A small self-supervised image encoder, trained from scratch: batches of 256.
Rows from block 3 of a small self-supervised image encoder, named by matrix and row number. Rows with one number belong to one channel. Each number is 50 + 10 x the weight over its row's rms, rounded and kept within 0 to 99. All counts start at 0. After the name is the row's rms in percent of the matrix's.
After each channel's rows are labels from the 100 images, of 14848, where the channel reaches its highest value: "patch colour" is the nearest of a few named colours to the mean colour under the peak. Only what is clearly more common there than usual is listed. The data: crops of objects in photos (Visual Genome).
# c3: 3x3 conv, stride 2 (model.blocks.3.c3.weight, 160x80x3x3, each kernel summed), inputs 0-79
# c1: pointwise conv, stride 2 (model.blocks.3.c1.weight, 160x80x1x1), inputs 0-79

c3.75 100:59 45 45 51 53 42 52 40 43 51 70 43 51 61 44 48 48 35 43 44 61 41 64 45 50 45 32 55 66 58 49 65 52 53 75 44 51 68 68 51 80 59 58 43 52 35 39 53 50 47 51 54 60 52 57 52 36 53 43 53 44 54 56 51 76 52 46 51 55 80 41 49 43 50 41 59 51 37 57 48
c1.75 089:63 42 40 39 49 38 45 57 59 45 67 39 52 56 56 46 63 36 44 44 62 61 53 51 56 46 40 58 57 52 35 58 49 55 67 42 55 62 61 57 61 47 46 24 51 36 50 57 44 28 55 46 59 49 57 43 45 51 42 54 52 63 51 64 71 52 56 25 54 55 47 32 35 39 41 58 53 46 71 53
patch colour: black

c3.36 110:65 45 45 44 45 47 64 40 63 40 58 69 28 47 34 46 63 37 55 59 51 42 43 38 46 48 50 55 35 43 51 42 61 49 54 67 45 42 52 65 66 42 60 48 44 43 50 58 44 43 55 54 49 41 59 37 61 23 63 44 77 49 38 45 56 47 38 59 53 59 47 57 60 61 39 38 51 35 47 50
c1.36 100:72 42 44 50 57 54 69 25 58 46 51 60 32 52 36 35 52 29 59 55 57 62 48 51 44 54 55 50 27 56 39 47 54 56 52 48 30 38 42 57 52 44 56 40 44 40 50 43 50 37 53 69 50 59 68 40 63 37 50 47 70 37 38 53 58 44 45 54 57 55 46 51 53 50 40 42 56 37 40 55
patch colour: black

c3.49 101:38 41 36 39 56 55 38 43 59 39 48 50 59 51 60 47 34 60 24 49 52 61 69 48 43 48 55 47 52 42 43 40 43 46 51 56 50 35 31 61 51 55 55 48 63 48 54 71 38 34 37 23 58 51 39 38 46 67 39 60 56 37 54 51 56 39 52 61 59 53 42 52 38 38 46 41 34 46 58 49
c1.49 092:37 37 46 39 54 58 48 50 53 42 46 34 62 54 59 50 42 44 34 48 48 41 54 54 39 48 60 39 45 43 34 42 36 44 45 37 57 44 46 56 51 55 57 34 53 44 37 79 39 49 45 19 48 45 28 34 43 57 58 54 71 45 43 50 57 34 45 60 58 57 45 57 40 42 37 42 49 57 46 41
patch colour: black

c3.154 093:74 56 75 43 63 60 35 52 51 49 28 32 69 40 50 34 57 49 45 42 39 44 51 43 34 47 37 60 50 55 46 48 52 51 54 63 57 55 39 44 43 52 49 58 49 60 37 45 57 60 50 54 53 46 54 27 71 40 44 48 66 47 57 58 46 56 48 36 41 61 63 50 60 53 38 56 52 54 40 64
c1.154 086:64 34 69 41 59 61 37 57 56 38 32 43 62 44 54 48 57 59 22 53 41 43 59 39 47 39 52 52 53 54 45 37 54 57 43 65 58 55 31 49 33 52 34 51 45 48 32 62 57 56 45 51 46 49 45 43 71 52 44 55 77 42 50 44 42 54 61 42 50 66 63 37 52 45 42 50 48 47 44 48
patch colour: black

c3.123 098:40 46 54 52 47 59 47 60 55 50 49 58 38 37 52 60 49 47 50 53 48 42 52 62 57 44 81 49 37 47 53 49 39 53 46 49 42 62 27 40 53 39 61 61 56 55 52 44 51 52 35 50 74 48 44 55 56 49 57 50 57 59 43 45 53 29 46 75 63 54 62 39 40 44 71 44 53 35 62 73
c1.123 103:30 40 50 46 58 52 57 46 55 47 48 49 44 37 47 57 40 39 62 51 45 46 50 61 39 46 57 47 50 52 57 43 49 71 37 51 40 53 25 47 46 49 49 50 58 45 32 37 41 43 32 62 52 66 52 56 57 49 54 55 40 59 34 42 69 41 49 56 55 21 54 50 36 42 64 55 49 22 63 60
patch colour: pink

c3.127 097:46 63 59 57 61 71 35 40 49 71 51 43 40 51 51 48 53 47 51 46 46 60 44 60 52 41 43 41 46 65 55 48 49 45 46 58 40 41 55 64 45 55 41 72 40 52 43 30 38 52 36 64 50 66 42 64 34 27 53 38 62 44 44 56 42 52 54 43 43 30 45 51 62 35 54 65 49 39 48 60
c1.127 095:49 60 58 59 61 66 41 38 52 72 42 31 65 45 30 60 57 50 53 51 50 57 40 70 50 38 43 34 55 64 59 62 57 37 39 49 49 49 44 52 42 44 56 44 51 70 58 32 36 55 54 58 39 61 37 60 46 44 36 25 54 54 52 57 51 49 44 49 43 43 49 60 41 46 43 61 60 52 46 67
patch colour: white; pink

c3.68 116:67 53 50 43 50 52 52 30 48 37 42 52 46 47 44 56 56 66 50 42 65 64 66 44 65 40 31 55 41 43 57 36 48 41 58 48 53 31 29 67 54 56 52 43 62 60 57 44 44 44 63 49 45 46 55 58 50 57 47 50 56 52 57 47 49 59 54 36 22 66 35 27 44 52 68 50 42 51 60 44
c1.68 107:67 57 40 41 56 64 46 30 40 41 31 58 49 41 39 52 46 52 48 55 74 49 63 38 58 45 37 54 42 47 49 41 49 43 60 41 57 33 36 65 55 61 44 42 52 56 61 53 37 54 68 51 44 38 49 60 50 62 47 42 63 65 65 46 57 50 41 49 36 47 41 24 50 54 65 53 41 54 66 49
patch colour: black

c3.7 086:44 47 43 50 57 37 39 39 45 73 66 52 48 33 50 53 47 48 57 43 72 55 40 56 53 48 37 64 65 37 34 50 40 44 61 48 46 33 50 51 56 45 47 32 49 73 45 55 44 35 47 48 41 43 55 34 58 62 45 41 41 52 49 44 48 29 47 56 53 50 64 59 38 64 58 27 42 47 58 52
c1.7 108:49 44 51 56 53 50 31 40 44 68 42 64 57 32 51 63 36 43 56 30 67 48 47 47 49 52 55 61 73 50 40 51 39 37 51 55 57 36 47 55 56 49 22 58 54 52 48 35 52 36 44 52 66 48 50 57 56 63 58 45 49 58 55 26 59 44 44 51 50 57 64 71 57 45 39 42 52 54 41 37
patch colour: pink

c3.76 103:37 55 37 49 41 51 54 36 67 48 56 50 48 55 39 55 42 52 45 28 41 50 62 48 38 43 51 65 46 35 52 45 69 41 89 46 50 41 42 48 61 40 45 50 47 52 59 52 48 61 51 49 48 55 54 45 39 47 37 51 54 44 70 42 69 46 53 61 73 51 28 34 48 45 52 44 53 43 57 47
c1.76 093:38 47 50 49 48 49 58 55 68 53 43 46 43 51 47 41 39 45 39 36 48 39 70 49 42 52 45 60 52 27 51 57 62 57 67 41 39 48 47 60 58 55 39 28 39 46 57 44 50 58 35 60 45 49 57 58 35 57 29 53 61 36 69 46 66 46 45 59 72 53 46 31 49 47 44 40 60 39 64 53
patch colour: black

c3.96 098:57 52 57 44 52 54 48 56 47 38 39 54 54 48 80 57 50 50 46 40 38 35 24 31 40 60 42 48 59 65 56 54 41 42 57 47 48 56 57 65 57 62 42 39 23 63 57 58 42 46 55 49 70 56 51 48 55 46 42 53 39 44 44 46 59 56 50 54 53 54 36 43 55 72 44 36 52 39 67 45
c1.96 102:36 55 50 44 59 48 52 48 47 37 48 41 46 42 70 49 47 47 56 44 36 41 22 53 54 52 51 43 42 72 58 57 28 68 57 36 45 49 46 64 60 65 60 46 43 51 45 58 38 62 48 32 64 52 54 67 36 36 49 57 40 55 55 37 60 56 50 56 52 48 43 41 59 69 40 44 57 42 43 35
patch colour: white; pink

c3.100 095:42 55 61 58 44 70 48 32 49 59 47 45 40 53 48 56 43 53 39 42 55 69 59 49 39 53 67 39 32 44 50 62 59 53 53 44 28 32 57 62 63 49 53 51 49 48 51 42 51 44 48 37 55 46 47 54 43 66 39 56 59 37 34 42 64 31 54 64 49 40 28 61 58 32 37 56 43 44 50 61
c1.100 093:49 51 48 64 34 61 46 51 40 48 40 45 28 46 70 53 42 55 48 38 41 63 62 55 42 45 66 33 39 52 44 38 61 49 50 48 23 49 52 53 58 60 56 45 47 53 49 50 59 54 41 41 62 37 56 44 32 63 39 58 59 56 38 44 64 38 45 68 55 37 27 58 58 49 39 50 39 49 57 59
patch colour: white

c3.38 103:37 47 52 50 47 47 68 46 47 45 49 55 38 46 48 59 45 53 49 29 48 43 52 52 38 41 46 35 54 50 40 50 46 56 54 55 37 54 44 38 51 62 55 55 09 38 58 54 43 46 47 47 53 46 51 54 41 53 43 63 52 46 49 45 37 43 49 59 57 53 36 39 49 57 43 03 49 44 47 52
c1.38 095:28 39 47 52 47 50 56 47 52 46 45 46 56 47 51 41 47 38 45 38 53 52 53 44 41 40 57 35 44 56 59 51 44 63 57 43 60 64 53 39 58 67 52 73 33 54 55 48 46 49 52 40 66 26 53 46 43 46 51 56 49 33 45 42 44 36 60 70 51 49 41 47 41 65 51 18 35 36 58 57
patch colour: white

c3.156 083:52 76 39 50 53 54 54 43 41 58 38 50 34 53 50 47 55 52 44 72 58 58 59 35 41 50 58 26 88 54 64 51 55 41 53 57 65 46 55 45 39 49 50 57 41 48 57 41 53 55 49 60 52 34 42 65 53 30 42 47 47 50 47 47 49 53 56 51 43 47 54 77 48 60 57 46 56 42 45 54
c1.156 090:51 66 53 64 51 52 52 52 35 57 42 53 18 49 59 52 51 48 30 68 41 58 49 54 32 44 45 39 65 54 57 54 50 40 56 58 60 63 42 50 32 50 55 55 37 34 60 55 37 45 49 41 61 39 63 55 64 27 55 59 44 62 47 52 41 59 52 56 39 40 58 73 41 51 44 46 40 52 44 48
patch colour: white; pink

c3.41 097:54 48 51 51 38 56 55 55 54 51 63 38 54 59 30 50 44 49 40 51 57 51 53 51 52 37 48 22 54 33 44 60 39 42 71 66 56 50 59 40 72 30 40 54 55 46 43 30 40 58 52 45 55 69 34 49 63 62 60 42 49 54 39 41 50 52 51 41 58 70 47 62 58 47 54 56 45 56 32 46
c1.41 093:61 44 44 44 40 46 58 51 43 47 79 47 52 62 39 56 50 48 37 56 39 48 61 38 42 45 50 40 55 47 33 53 38 51 62 55 65 58 56 48 53 27 42 23 60 52 56 47 41 56 45 34 43 69 42 51 55 44 47 55 54 38 55 36 38 53 50 56 65 73 57 47 70 44 36 44 48 54 42 46
patch colour: black

c3.6 105:49 56 42 48 55 62 58 38 48 47 18 58 52 53 33 55 46 53 63 55 55 50 53 45 59 46 51 33 32 51 43 40 47 31 42 55 65 46 61 57 52 47 42 75 62 44 60 52 35 51 56 40 46 57 42 45 61 54 56 48 41 56 43 42 52 55 48 47 46 49 47 65 48 81 64 41 43 73 44 60
c1.6 093:43 69 47 53 56 62 55 37 55 55 26 47 53 47 41 60 53 62 51 65 59 49 37 45 50 47 44 27 41 55 43 50 43 31 45 46 63 44 68 38 41 53 46 74 50 51 49 57 32 67 60 48 50 52 32 52 72 59 41 50 35 61 46 39 49 45 44 54 43 56 46 56 46 65 58 49 44 64 60 60
patch colour: pink

c3.155 089:42 59 29 45 51 51 71 55 54 57 64 74 58 41 43 34 60 52 40 72 53 48 51 38 60 50 57 41 61 48 34 55 54 58 52 79 61 57 53 41 52 45 47 42 54 37 50 53 47 68 33 63 39 52 45 30 54 49 48 43 49 50 41 47 44 53 40 57 39 59 65 41 54 54 61 53 45 46 44 62
c1.155 099:35 53 42 45 46 48 62 51 48 60 58 76 47 42 68 49 43 51 34 31 40 52 42 56 61 52 63 51 58 68 44 44 49 55 48 63 49 49 34 40 48 47 42 74 56 46 48 43 46 49 42 67 57 27 47 57 48 35 40 46 39 47 47 43 35 45 62 56 40 61 40 42 54 66 69 41 45 40 43 41
patch colour: pink

c3.92 087:38 46 51 53 55 57 70 58 44 47 47 58 35 46 42 52 35 47 70 54 55 48 52 64 54 40 46 43 48 39 73 59 43 46 40 54 54 57 48 35 56 45 58 70 66 48 46 37 49 39 49 41 37 47 52 53 41 39 70 46 53 45 29 34 49 53 53 53 50 34 62 58 35 49 65 56 41 49 23 59
c1.92 090:41 48 55 54 48 50 64 58 34 55 52 69 32 46 57 51 37 47 71 56 64 48 43 61 75 40 60 48 47 42 63 35 40 47 48 53 46 47 56 49 43 44 45 67 64 56 44 46 57 34 40 47 42 58 47 57 33 37 80 55 37 55 35 43 50 61 51 40 51 40 44 56 58 39 52 62 40 44 41 45
patch colour: pink

c3.30 103:29 60 31 62 62 57 58 71 44 48 37 46 44 39 58 69 38 38 59 62 45 56 50 45 55 51 43 39 55 59 59 50 53 52 37 55 53 54 66 55 31 56 52 63 69 60 47 64 35 46 33 34 64 59 48 63 36 43 38 49 47 52 32 45 53 42 46 59 45 40 47 46 42 41 53 48 35 50 52 53
c1.30 088:31 56 37 60 61 44 59 52 47 48 42 47 38 44 49 60 45 51 56 49 54 51 57 37 63 54 37 33 48 49 35 54 43 55 40 40 42 59 69 48 26 56 57 54 61 48 32 58 22 53 37 21 44 57 36 58 39 50 27 52 44 54 48 34 49 44 43 48 48 55 47 47 40 44 48 52 44 42 52 55
patch colour: pink; white

c3.94 096:46 63 42 45 58 53 54 38 54 51 52 48 51 58 74 54 56 51 65 60 42 46 63 54 49 30 43 46 51 35 68 69 52 43 49 60 51 59 52 45 59 67 57 50 46 40 39 43 51 66 56 65 48 55 66 52 34 57 57 43 44 51 40 45 53 54 43 49 28 60 35 40 43 47 21 72 52 50 51 57
c1.94 096:46 52 45 39 56 54 45 31 33 40 48 41 54 67 62 53 51 58 66 48 42 51 53 56 46 33 55 48 48 49 61 82 49 43 54 56 37 57 39 50 47 68 58 50 51 45 38 49 54 83 60 54 44 53 64 39 37 56 56 47 42 36 42 43 50 53 58 51 40 63 38 38 34 43 34 52 55 44 54 53
patch colour: grey

c3.4 086:41 56 48 51 57 47 60 57 43 48 56 44 36 57 45 50 52 60 55 60 40 46 47 55 63 48 64 54 68 51 41 61 33 47 80 40 60 54 49 40 58 59 50 59 55 54 53 42 42 57 57 48 42 59 66 44 49 68 38 54 44 38 48 56 68 48 58 60 56 50 69 19 54 44 27 43 41 63 61 43
c1.4 090:60 55 54 53 44 49 39 54 60 48 38 40 43 56 55 45 46 54 60 57 49 57 66 53 61 44 64 62 40 54 33 77 61 46 77 47 50 62 41 48 53 65 62 34 39 37 45 53 47 57 42 47 40 59 46 39 46 66 53 67 44 40 45 54 57 47 38 58 62 51 62 25 55 46 33 59 38 58 53 42
patch colour: black

c3.8 110:44 65 41 66 66 37 49 43 41 40 52 41 27 47 53 71 62 62 49 49 38 51 37 42 42 57 37 41 45 62 60 56 24 37 50 45 47 45 43 40 47 49 49 51 72 52 37 53 48 41 41 42 54 60 56 67 52 39 51 46 30 39 65 52 57 52 48 45 35 55 51 47 47 44 38 45 49 67 46 66
c1.8 097:37 55 32 75 56 42 42 63 46 39 46 46 33 44 45 63 52 52 34 47 35 49 56 35 39 59 41 50 49 59 54 64 46 40 47 45 40 58 42 42 40 59 57 63 62 65 45 43 47 39 56 41 51 42 39 71 50 32 59 46 29 39 47 50 66 52 53 52 32 54 49 36 52 58 43 43 51 68 42 55
patch colour: white; pink

c3.24 099:41 72 55 45 39 47 34 53 53 60 47 57 50 55 31 39 44 81 58 53 49 43 54 62 44 50 36 51 62 51 60 44 54 57 63 49 46 42 46 42 42 61 59 62 42 55 60 37 40 42 68 55 46 47 57 62 51 43 68 52 41 50 50 48 58 72 67 43 64 58 44 59 32 41 36 53 42 52 39 40
c1.24 090:52 65 49 59 37 42 44 34 48 45 66 66 33 72 49 39 50 75 45 51 54 47 50 55 53 52 43 54 65 40 56 44 51 57 66 52 51 50 57 55 40 64 49 54 48 47 68 38 33 62 52 59 35 49 61 77 53 46 75 52 46 47 56 60 42 71 50 58 56 54 41 52 41 46 42 45 51 48 43 51
patch colour: pink

c3.141 095:74 53 49 48 51 46 42 54 66 45 96 53 43 60 68 54 62 62 40 52 58 45 50 49 60 56 43 76 59 48 42 46 40 48 38 45 45 46 47 51 41 55 48 43 51 55 43 47 46 50 62 50 51 65 43 61 40 48 43 39 51 53 56 55 57 60 54 45 42 64 47 41 46 50 43 40 63 40 27 51
c1.141 092:60 40 51 41 50 43 30 63 65 51 75 66 41 39 59 42 64 49 38 43 55 41 43 47 40 54 48 77 51 50 49 39 52 54 45 45 49 33 48 54 43 45 27 34 38 34 35 54 43 56 48 45 49 56 30 56 45 43 27 40 58 59 53 58 64 46 50 47 51 47 38 47 53 40 51 57 50 46 44 62
patch colour: black

c3.72 089:45 39 50 75 53 57 39 56 60 63 46 39 56 55 52 58 37 58 54 35 47 56 61 57 57 56 49 49 46 43 65 40 59 41 60 49 29 57 55 63 54 53 53 68 55 57 47 58 32 54 67 66 56 60 35 72 41 62 55 50 31 43 53 44 47 46 27 54 42 52 55 40 43 45 66 39 57 39 49 57
c1.72 083:41 37 66 61 48 46 42 46 44 55 49 38 48 52 55 50 34 67 63 38 40 49 58 53 53 71 66 40 49 44 61 50 37 56 61 42 39 53 57 35 44 55 45 86 52 54 58 50 45 51 70 64 55 53 36 66 44 51 52 53 35 44 53 44 53 40 27 53 35 56 36 36 48 54 52 49 53 47 47 49
patch colour: white; pink

c3.79 103:47 54 50 40 46 55 48 60 38 38 39 44 39 33 32 59 44 43 49 56 49 46 64 58 38 44 64 46 39 40 44 69 50 52 61 53 73 58 52 54 48 42 59 50 35 38 52 38 44 41 58 43 53 47 43 60 59 31 36 68 74 67 45 63 33 42 48 48 52 42 66 37 46 42 62 41 52 55 46 47
c1.79 092:62 55 52 52 54 61 57 56 39 35 33 51 39 51 31 59 52 31 43 56 56 43 62 50 47 48 67 48 34 47 45 50 55 41 49 64 67 63 64 63 55 49 56 41 42 48 62 39 44 48 60 37 57 48 37 65 73 42 31 55 73 56 39 60 40 45 63 51 49 61 58 37 54 44 47 41 59 51 39 51
patch colour: black

c3.64 098:50 41 53 52 30 55 49 50 54 60 47 60 53 42 64 40 51 48 54 44 46 50 59 57 62 48 63 66 59 24 37 66 39 42 49 56 49 47 53 32 56 47 54 38 26 31 68 51 51 51 43 52 53 71 60 40 45 58 61 72 44 52 51 47 46 44 46 46 48 42 56 69 57 34 59 46 49 31 56 57
c1.64 105:34 55 29 57 45 44 47 41 41 60 48 60 48 47 64 50 40 47 51 54 67 51 55 62 35 44 48 53 55 38 57 70 57 40 58 60 71 39 59 30 45 32 57 73 42 66 61 54 51 50 42 59 52 55 54 50 45 38 57 68 43 64 43 45 59 55 45 56 35 42 57 68 57 34 45 57 58 46 42 48
patch colour: pink

c3.39 099:46 44 52 61 39 46 46 46 50 62 60 48 46 35 64 54 40 53 47 63 68 59 60 56 48 61 35 39 44 53 36 54 43 55 52 44 66 34 51 52 41 59 55 44 72 62 51 44 34 25 62 26 32 59 38 60 35 38 54 46 51 46 50 42 50 43 43 52 39 44 56 52 46 48 39 52 30 48 34 52
c1.39 098:50 44 36 59 33 43 48 56 53 42 58 41 40 47 54 49 27 47 46 53 69 55 63 55 48 58 47 39 36 63 35 54 50 49 42 48 67 44 61 62 37 63 54 48 53 60 42 51 37 41 49 20 35 56 45 51 43 42 59 43 49 54 51 41 49 39 36 58 51 46 54 49 37 49 40 46 29 49 25 32
patch colour: white; pink

c3.129 097:61 47 48 47 51 23 62 61 36 33 60 50 32 60 54 50 56 42 55 40 45 43 54 48 49 52 26 50 54 32 52 30 50 41 47 49 50 61 39 60 54 55 41 51 43 49 41 61 40 37 62 38 33 46 57 24 40 39 50 54 42 40 63 42 54 49 51 55 56 50 38 43 45 59 36 39 44 55 70 50
c1.129 104:52 43 36 48 63 36 61 58 57 45 58 58 29 44 50 37 52 49 53 34 54 41 59 48 53 60 35 40 58 38 47 25 59 53 50 41 59 61 49 53 49 62 44 55 48 61 47 60 38 44 60 40 46 55 49 16 41 45 58 47 40 53 62 46 62 39 53 73 60 46 35 38 40 55 50 50 51 49 68 56
patch colour: pink

c3.18 087:43 53 52 58 45 44 79 59 65 62 51 40 34 54 37 67 39 45 59 61 65 47 57 36 30 60 51 45 59 52 51 64 18 47 63 52 58 69 60 44 52 47 41 58 54 57 47 42 59 42 43 43 49 42 53 59 40 48 49 48 60 53 64 38 47 45 52 63 56 49 38 46 70 52 54 55 61 40 47 49
c1.18 091:48 64 31 51 51 56 75 57 69 54 48 53 53 44 30 53 43 52 66 47 57 63 54 49 65 73 55 39 59 49 54 36 35 59 53 45 47 60 53 50 36 38 56 63 57 59 61 58 46 63 60 26 54 40 68 49 44 46 57 35 36 53 58 46 48 53 56 62 42 55 50 53 67 61 50 48 53 49 56 41
patch colour: white; pink

c3.1 099:54 48 50 57 56 52 43 52 51 47 66 57 71 41 62 52 51 37 58 55 43 34 53 60 56 65 54 29 63 52 55 67 45 38 55 42 46 65 52 65 50 57 52 49 49 48 42 61 35 45 43 51 58 61 49 53 50 69 54 36 47 64 54 50 48 38 61 54 78 61 44 58 54 57 57 70 42 43 78 41
c1.1 099:64 48 42 58 58 51 40 68 59 36 59 62 49 46 72 50 62 48 43 48 42 32 57 52 65 62 57 49 46 50 36 52 40 41 50 53 33 59 49 65 42 60 51 42 46 36 47 59 39 49 48 59 59 59 54 35 46 57 56 33 57 55 49 64 46 31 49 40 76 42 53 46 57 50 52 70 36 40 67 46
patch colour: black

c3.117 089:30 47 54 37 57 49 38 49 58 54 51 27 47 52 45 36 60 51 35 51 44 52 49 41 31 51 61 33 59 58 53 41 52 55 57 64 33 54 48 67 33 47 74 55 56 61 44 43 43 65 45 43 76 63 66 44 38 43 43 60 41 38 35 49 54 55 54 48 45 49 53 37 46 38 47 48 53 65 55 51
c1.117 099:37 37 40 40 65 52 40 53 61 47 59 52 47 46 49 47 58 51 50 46 36 35 49 34 48 51 51 53 51 56 49 35 48 47 62 64 28 64 54 56 33 59 60 47 51 62 35 28 61 59 50 57 53 43 69 45 46 28 55 53 60 27 47 49 52 55 46 45 51 42 62 46 57 17 48 53 49 53 41 56
patch colour: black

c3.74 083:55 65 59 57 48 53 47 51 38 51 41 36 73 28 68 35 51 48 48 47 60 36 51 41 54 36 52 30 60 56 51 44 49 42 55 70 38 54 39 45 55 44 56 60 55 53 48 40 43 57 39 67 40 44 45 58 44 46 55 50 46 46 38 54 53 68 48 42 35 37 50 76 51 59 49 65 44 42 44 71
c1.74 094:53 55 68 62 52 54 57 47 32 53 44 46 58 33 75 40 46 66 39 44 47 44 52 50 54 35 50 30 59 49 61 35 44 44 55 56 44 52 55 27 52 44 52 57 55 56 50 47 48 48 39 70 42 48 51 57 39 53 47 52 41 56 38 62 56 63 51 25 29 37 59 51 53 66 56 70 44 43 50 54
patch colour: white; pink

c3.80 098:32 60 37 53 25 58 50 63 49 45 32 33 56 47 49 42 51 36 58 60 55 45 39 53 62 36 65 53 46 41 46 46 45 52 43 56 61 54 36 38 40 51 47 41 39 50 71 62 56 53 48 48 39 63 47 68 35 61 45 55 63 60 61 53 35 28 50 52 51 47 63 50 54 61 67 43 63 44 50 50
c1.80 124:37 50 45 60 47 60 43 52 43 42 40 38 65 47 43 51 59 40 55 69 55 52 39 51 69 34 53 39 44 51 45 49 35 74 45 58 50 54 36 42 42 49 64 56 50 55 70 71 65 60 52 46 41 72 35 67 45 64 53 54 50 55 57 41 42 34 38 56 51 44 55 50 68 63 55 48 48 50 41 49
patch colour: black

c3.121 103:44 66 64 42 65 65 39 40 50 63 52 39 51 43 53 36 48 68 30 51 47 58 55 48 44 59 62 45 51 40 52 60 39 43 68 46 30 43 50 64 50 52 51 54 55 59 58 34 47 36 44 59 63 44 41 54 52 39 46 43 43 52 38 48 61 72 50 61 55 54 46 81 44 42 65 61 47 37 52 53
c1.121 103:35 53 48 48 62 69 44 43 37 56 61 49 52 51 41 44 47 45 40 49 51 46 61 44 43 54 65 55 42 42 49 65 42 49 70 57 29 55 48 58 50 73 51 56 51 55 53 44 49 34 42 59 50 43 28 45 57 38 46 34 33 42 38 66 60 75 46 64 48 53 56 66 56 50 63 50 36 40 61 53
patch colour: white

c3.62 102:38 48 48 54 64 42 50 45 73 54 24 45 56 57 45 28 38 51 52 49 58 46 56 43 52 56 63 84 42 40 46 51 56 57 59 44 55 57 40 57 48 66 48 53 46 66 50 58 58 52 39 55 58 42 46 51 48 59 50 50 65 41 47 59 67 49 37 47 59 65 49 52 64 28 59 40 61 37 58 56
c1.62 097:41 51 55 47 51 50 43 44 61 48 39 38 68 64 44 25 44 58 61 44 41 47 54 46 57 66 58 79 51 53 53 47 46 51 43 53 57 54 44 73 52 65 53 65 64 66 59 49 56 48 51 61 66 71 39 49 48 57 56 53 55 56 63 62 49 39 36 49 64 62 53 58 62 43 37 37 63 56 50 54
patch colour: black

c3.27 107:56 73 55 41 41 38 58 39 46 37 49 53 46 35 32 61 61 53 35 60 45 58 32 50 68 48 58 54 55 39 59 42 33 41 28 53 59 60 43 41 50 56 49 54 51 46 49 44 74 51 53 42 40 58 68 71 33 36 57 44 47 56 41 38 49 42 52 42 37 49 51 54 49 53 30 56 50 45 48 57
c1.27 085:48 65 49 35 33 35 46 46 45 35 50 44 53 39 53 63 42 48 61 54 59 47 33 56 56 49 62 48 57 32 60 45 54 46 32 60 53 68 44 65 37 34 50 80 44 39 44 47 52 57 64 47 48 48 55 50 36 51 46 52 39 63 47 27 48 47 47 56 38 50 39 50 37 64 41 56 40 49 35 52
patch colour: pink; white

c3.85 116:59 49 40 41 53 47 45 45 31 49 78 55 48 50 66 38 53 40 50 48 58 43 51 64 53 54 48 39 44 41 48 41 53 61 37 67 42 53 46 59 48 62 69 49 39 42 46 53 42 45 57 61 52 47 37 54 42 10 49 57 46 45 47 58 63 47 36 51 50 49 48 65 51 50 74 47 58 43 37 59
c1.85 099:38 51 49 48 54 44 36 44 32 59 77 55 35 55 50 38 54 56 40 50 64 47 37 63 57 44 55 43 44 46 43 36 49 69 56 66 42 43 56 44 47 59 60 48 41 38 39 50 50 51 60 52 52 52 31 53 40 14 61 51 51 31 43 49 59 56 40 52 51 42 45 67 45 51 62 51 61 40 46 54
patch colour: white; pink

c3.87 104:47 49 61 41 38 50 44 25 47 46 41 44 63 61 46 46 50 50 44 27 36 47 62 53 53 33 44 46 34 38 45 41 71 60 57 47 31 56 53 35 57 33 53 50 48 46 60 24 61 57 72 42 43 58 59 49 61 48 49 44 61 53 44 51 63 54 48 61 45 39 29 51 56 44 48 45 56 55 43 44
c1.87 097:33 50 58 43 38 49 33 41 44 52 39 42 59 50 43 50 41 57 46 48 50 45 67 47 42 27 51 51 32 44 38 50 70 46 58 58 32 51 42 43 66 40 40 52 48 50 46 42 50 54 78 51 37 50 44 48 51 51 40 56 69 68 39 60 64 48 40 50 53 52 37 29 48 34 46 38 57 45 37 56
patch colour: black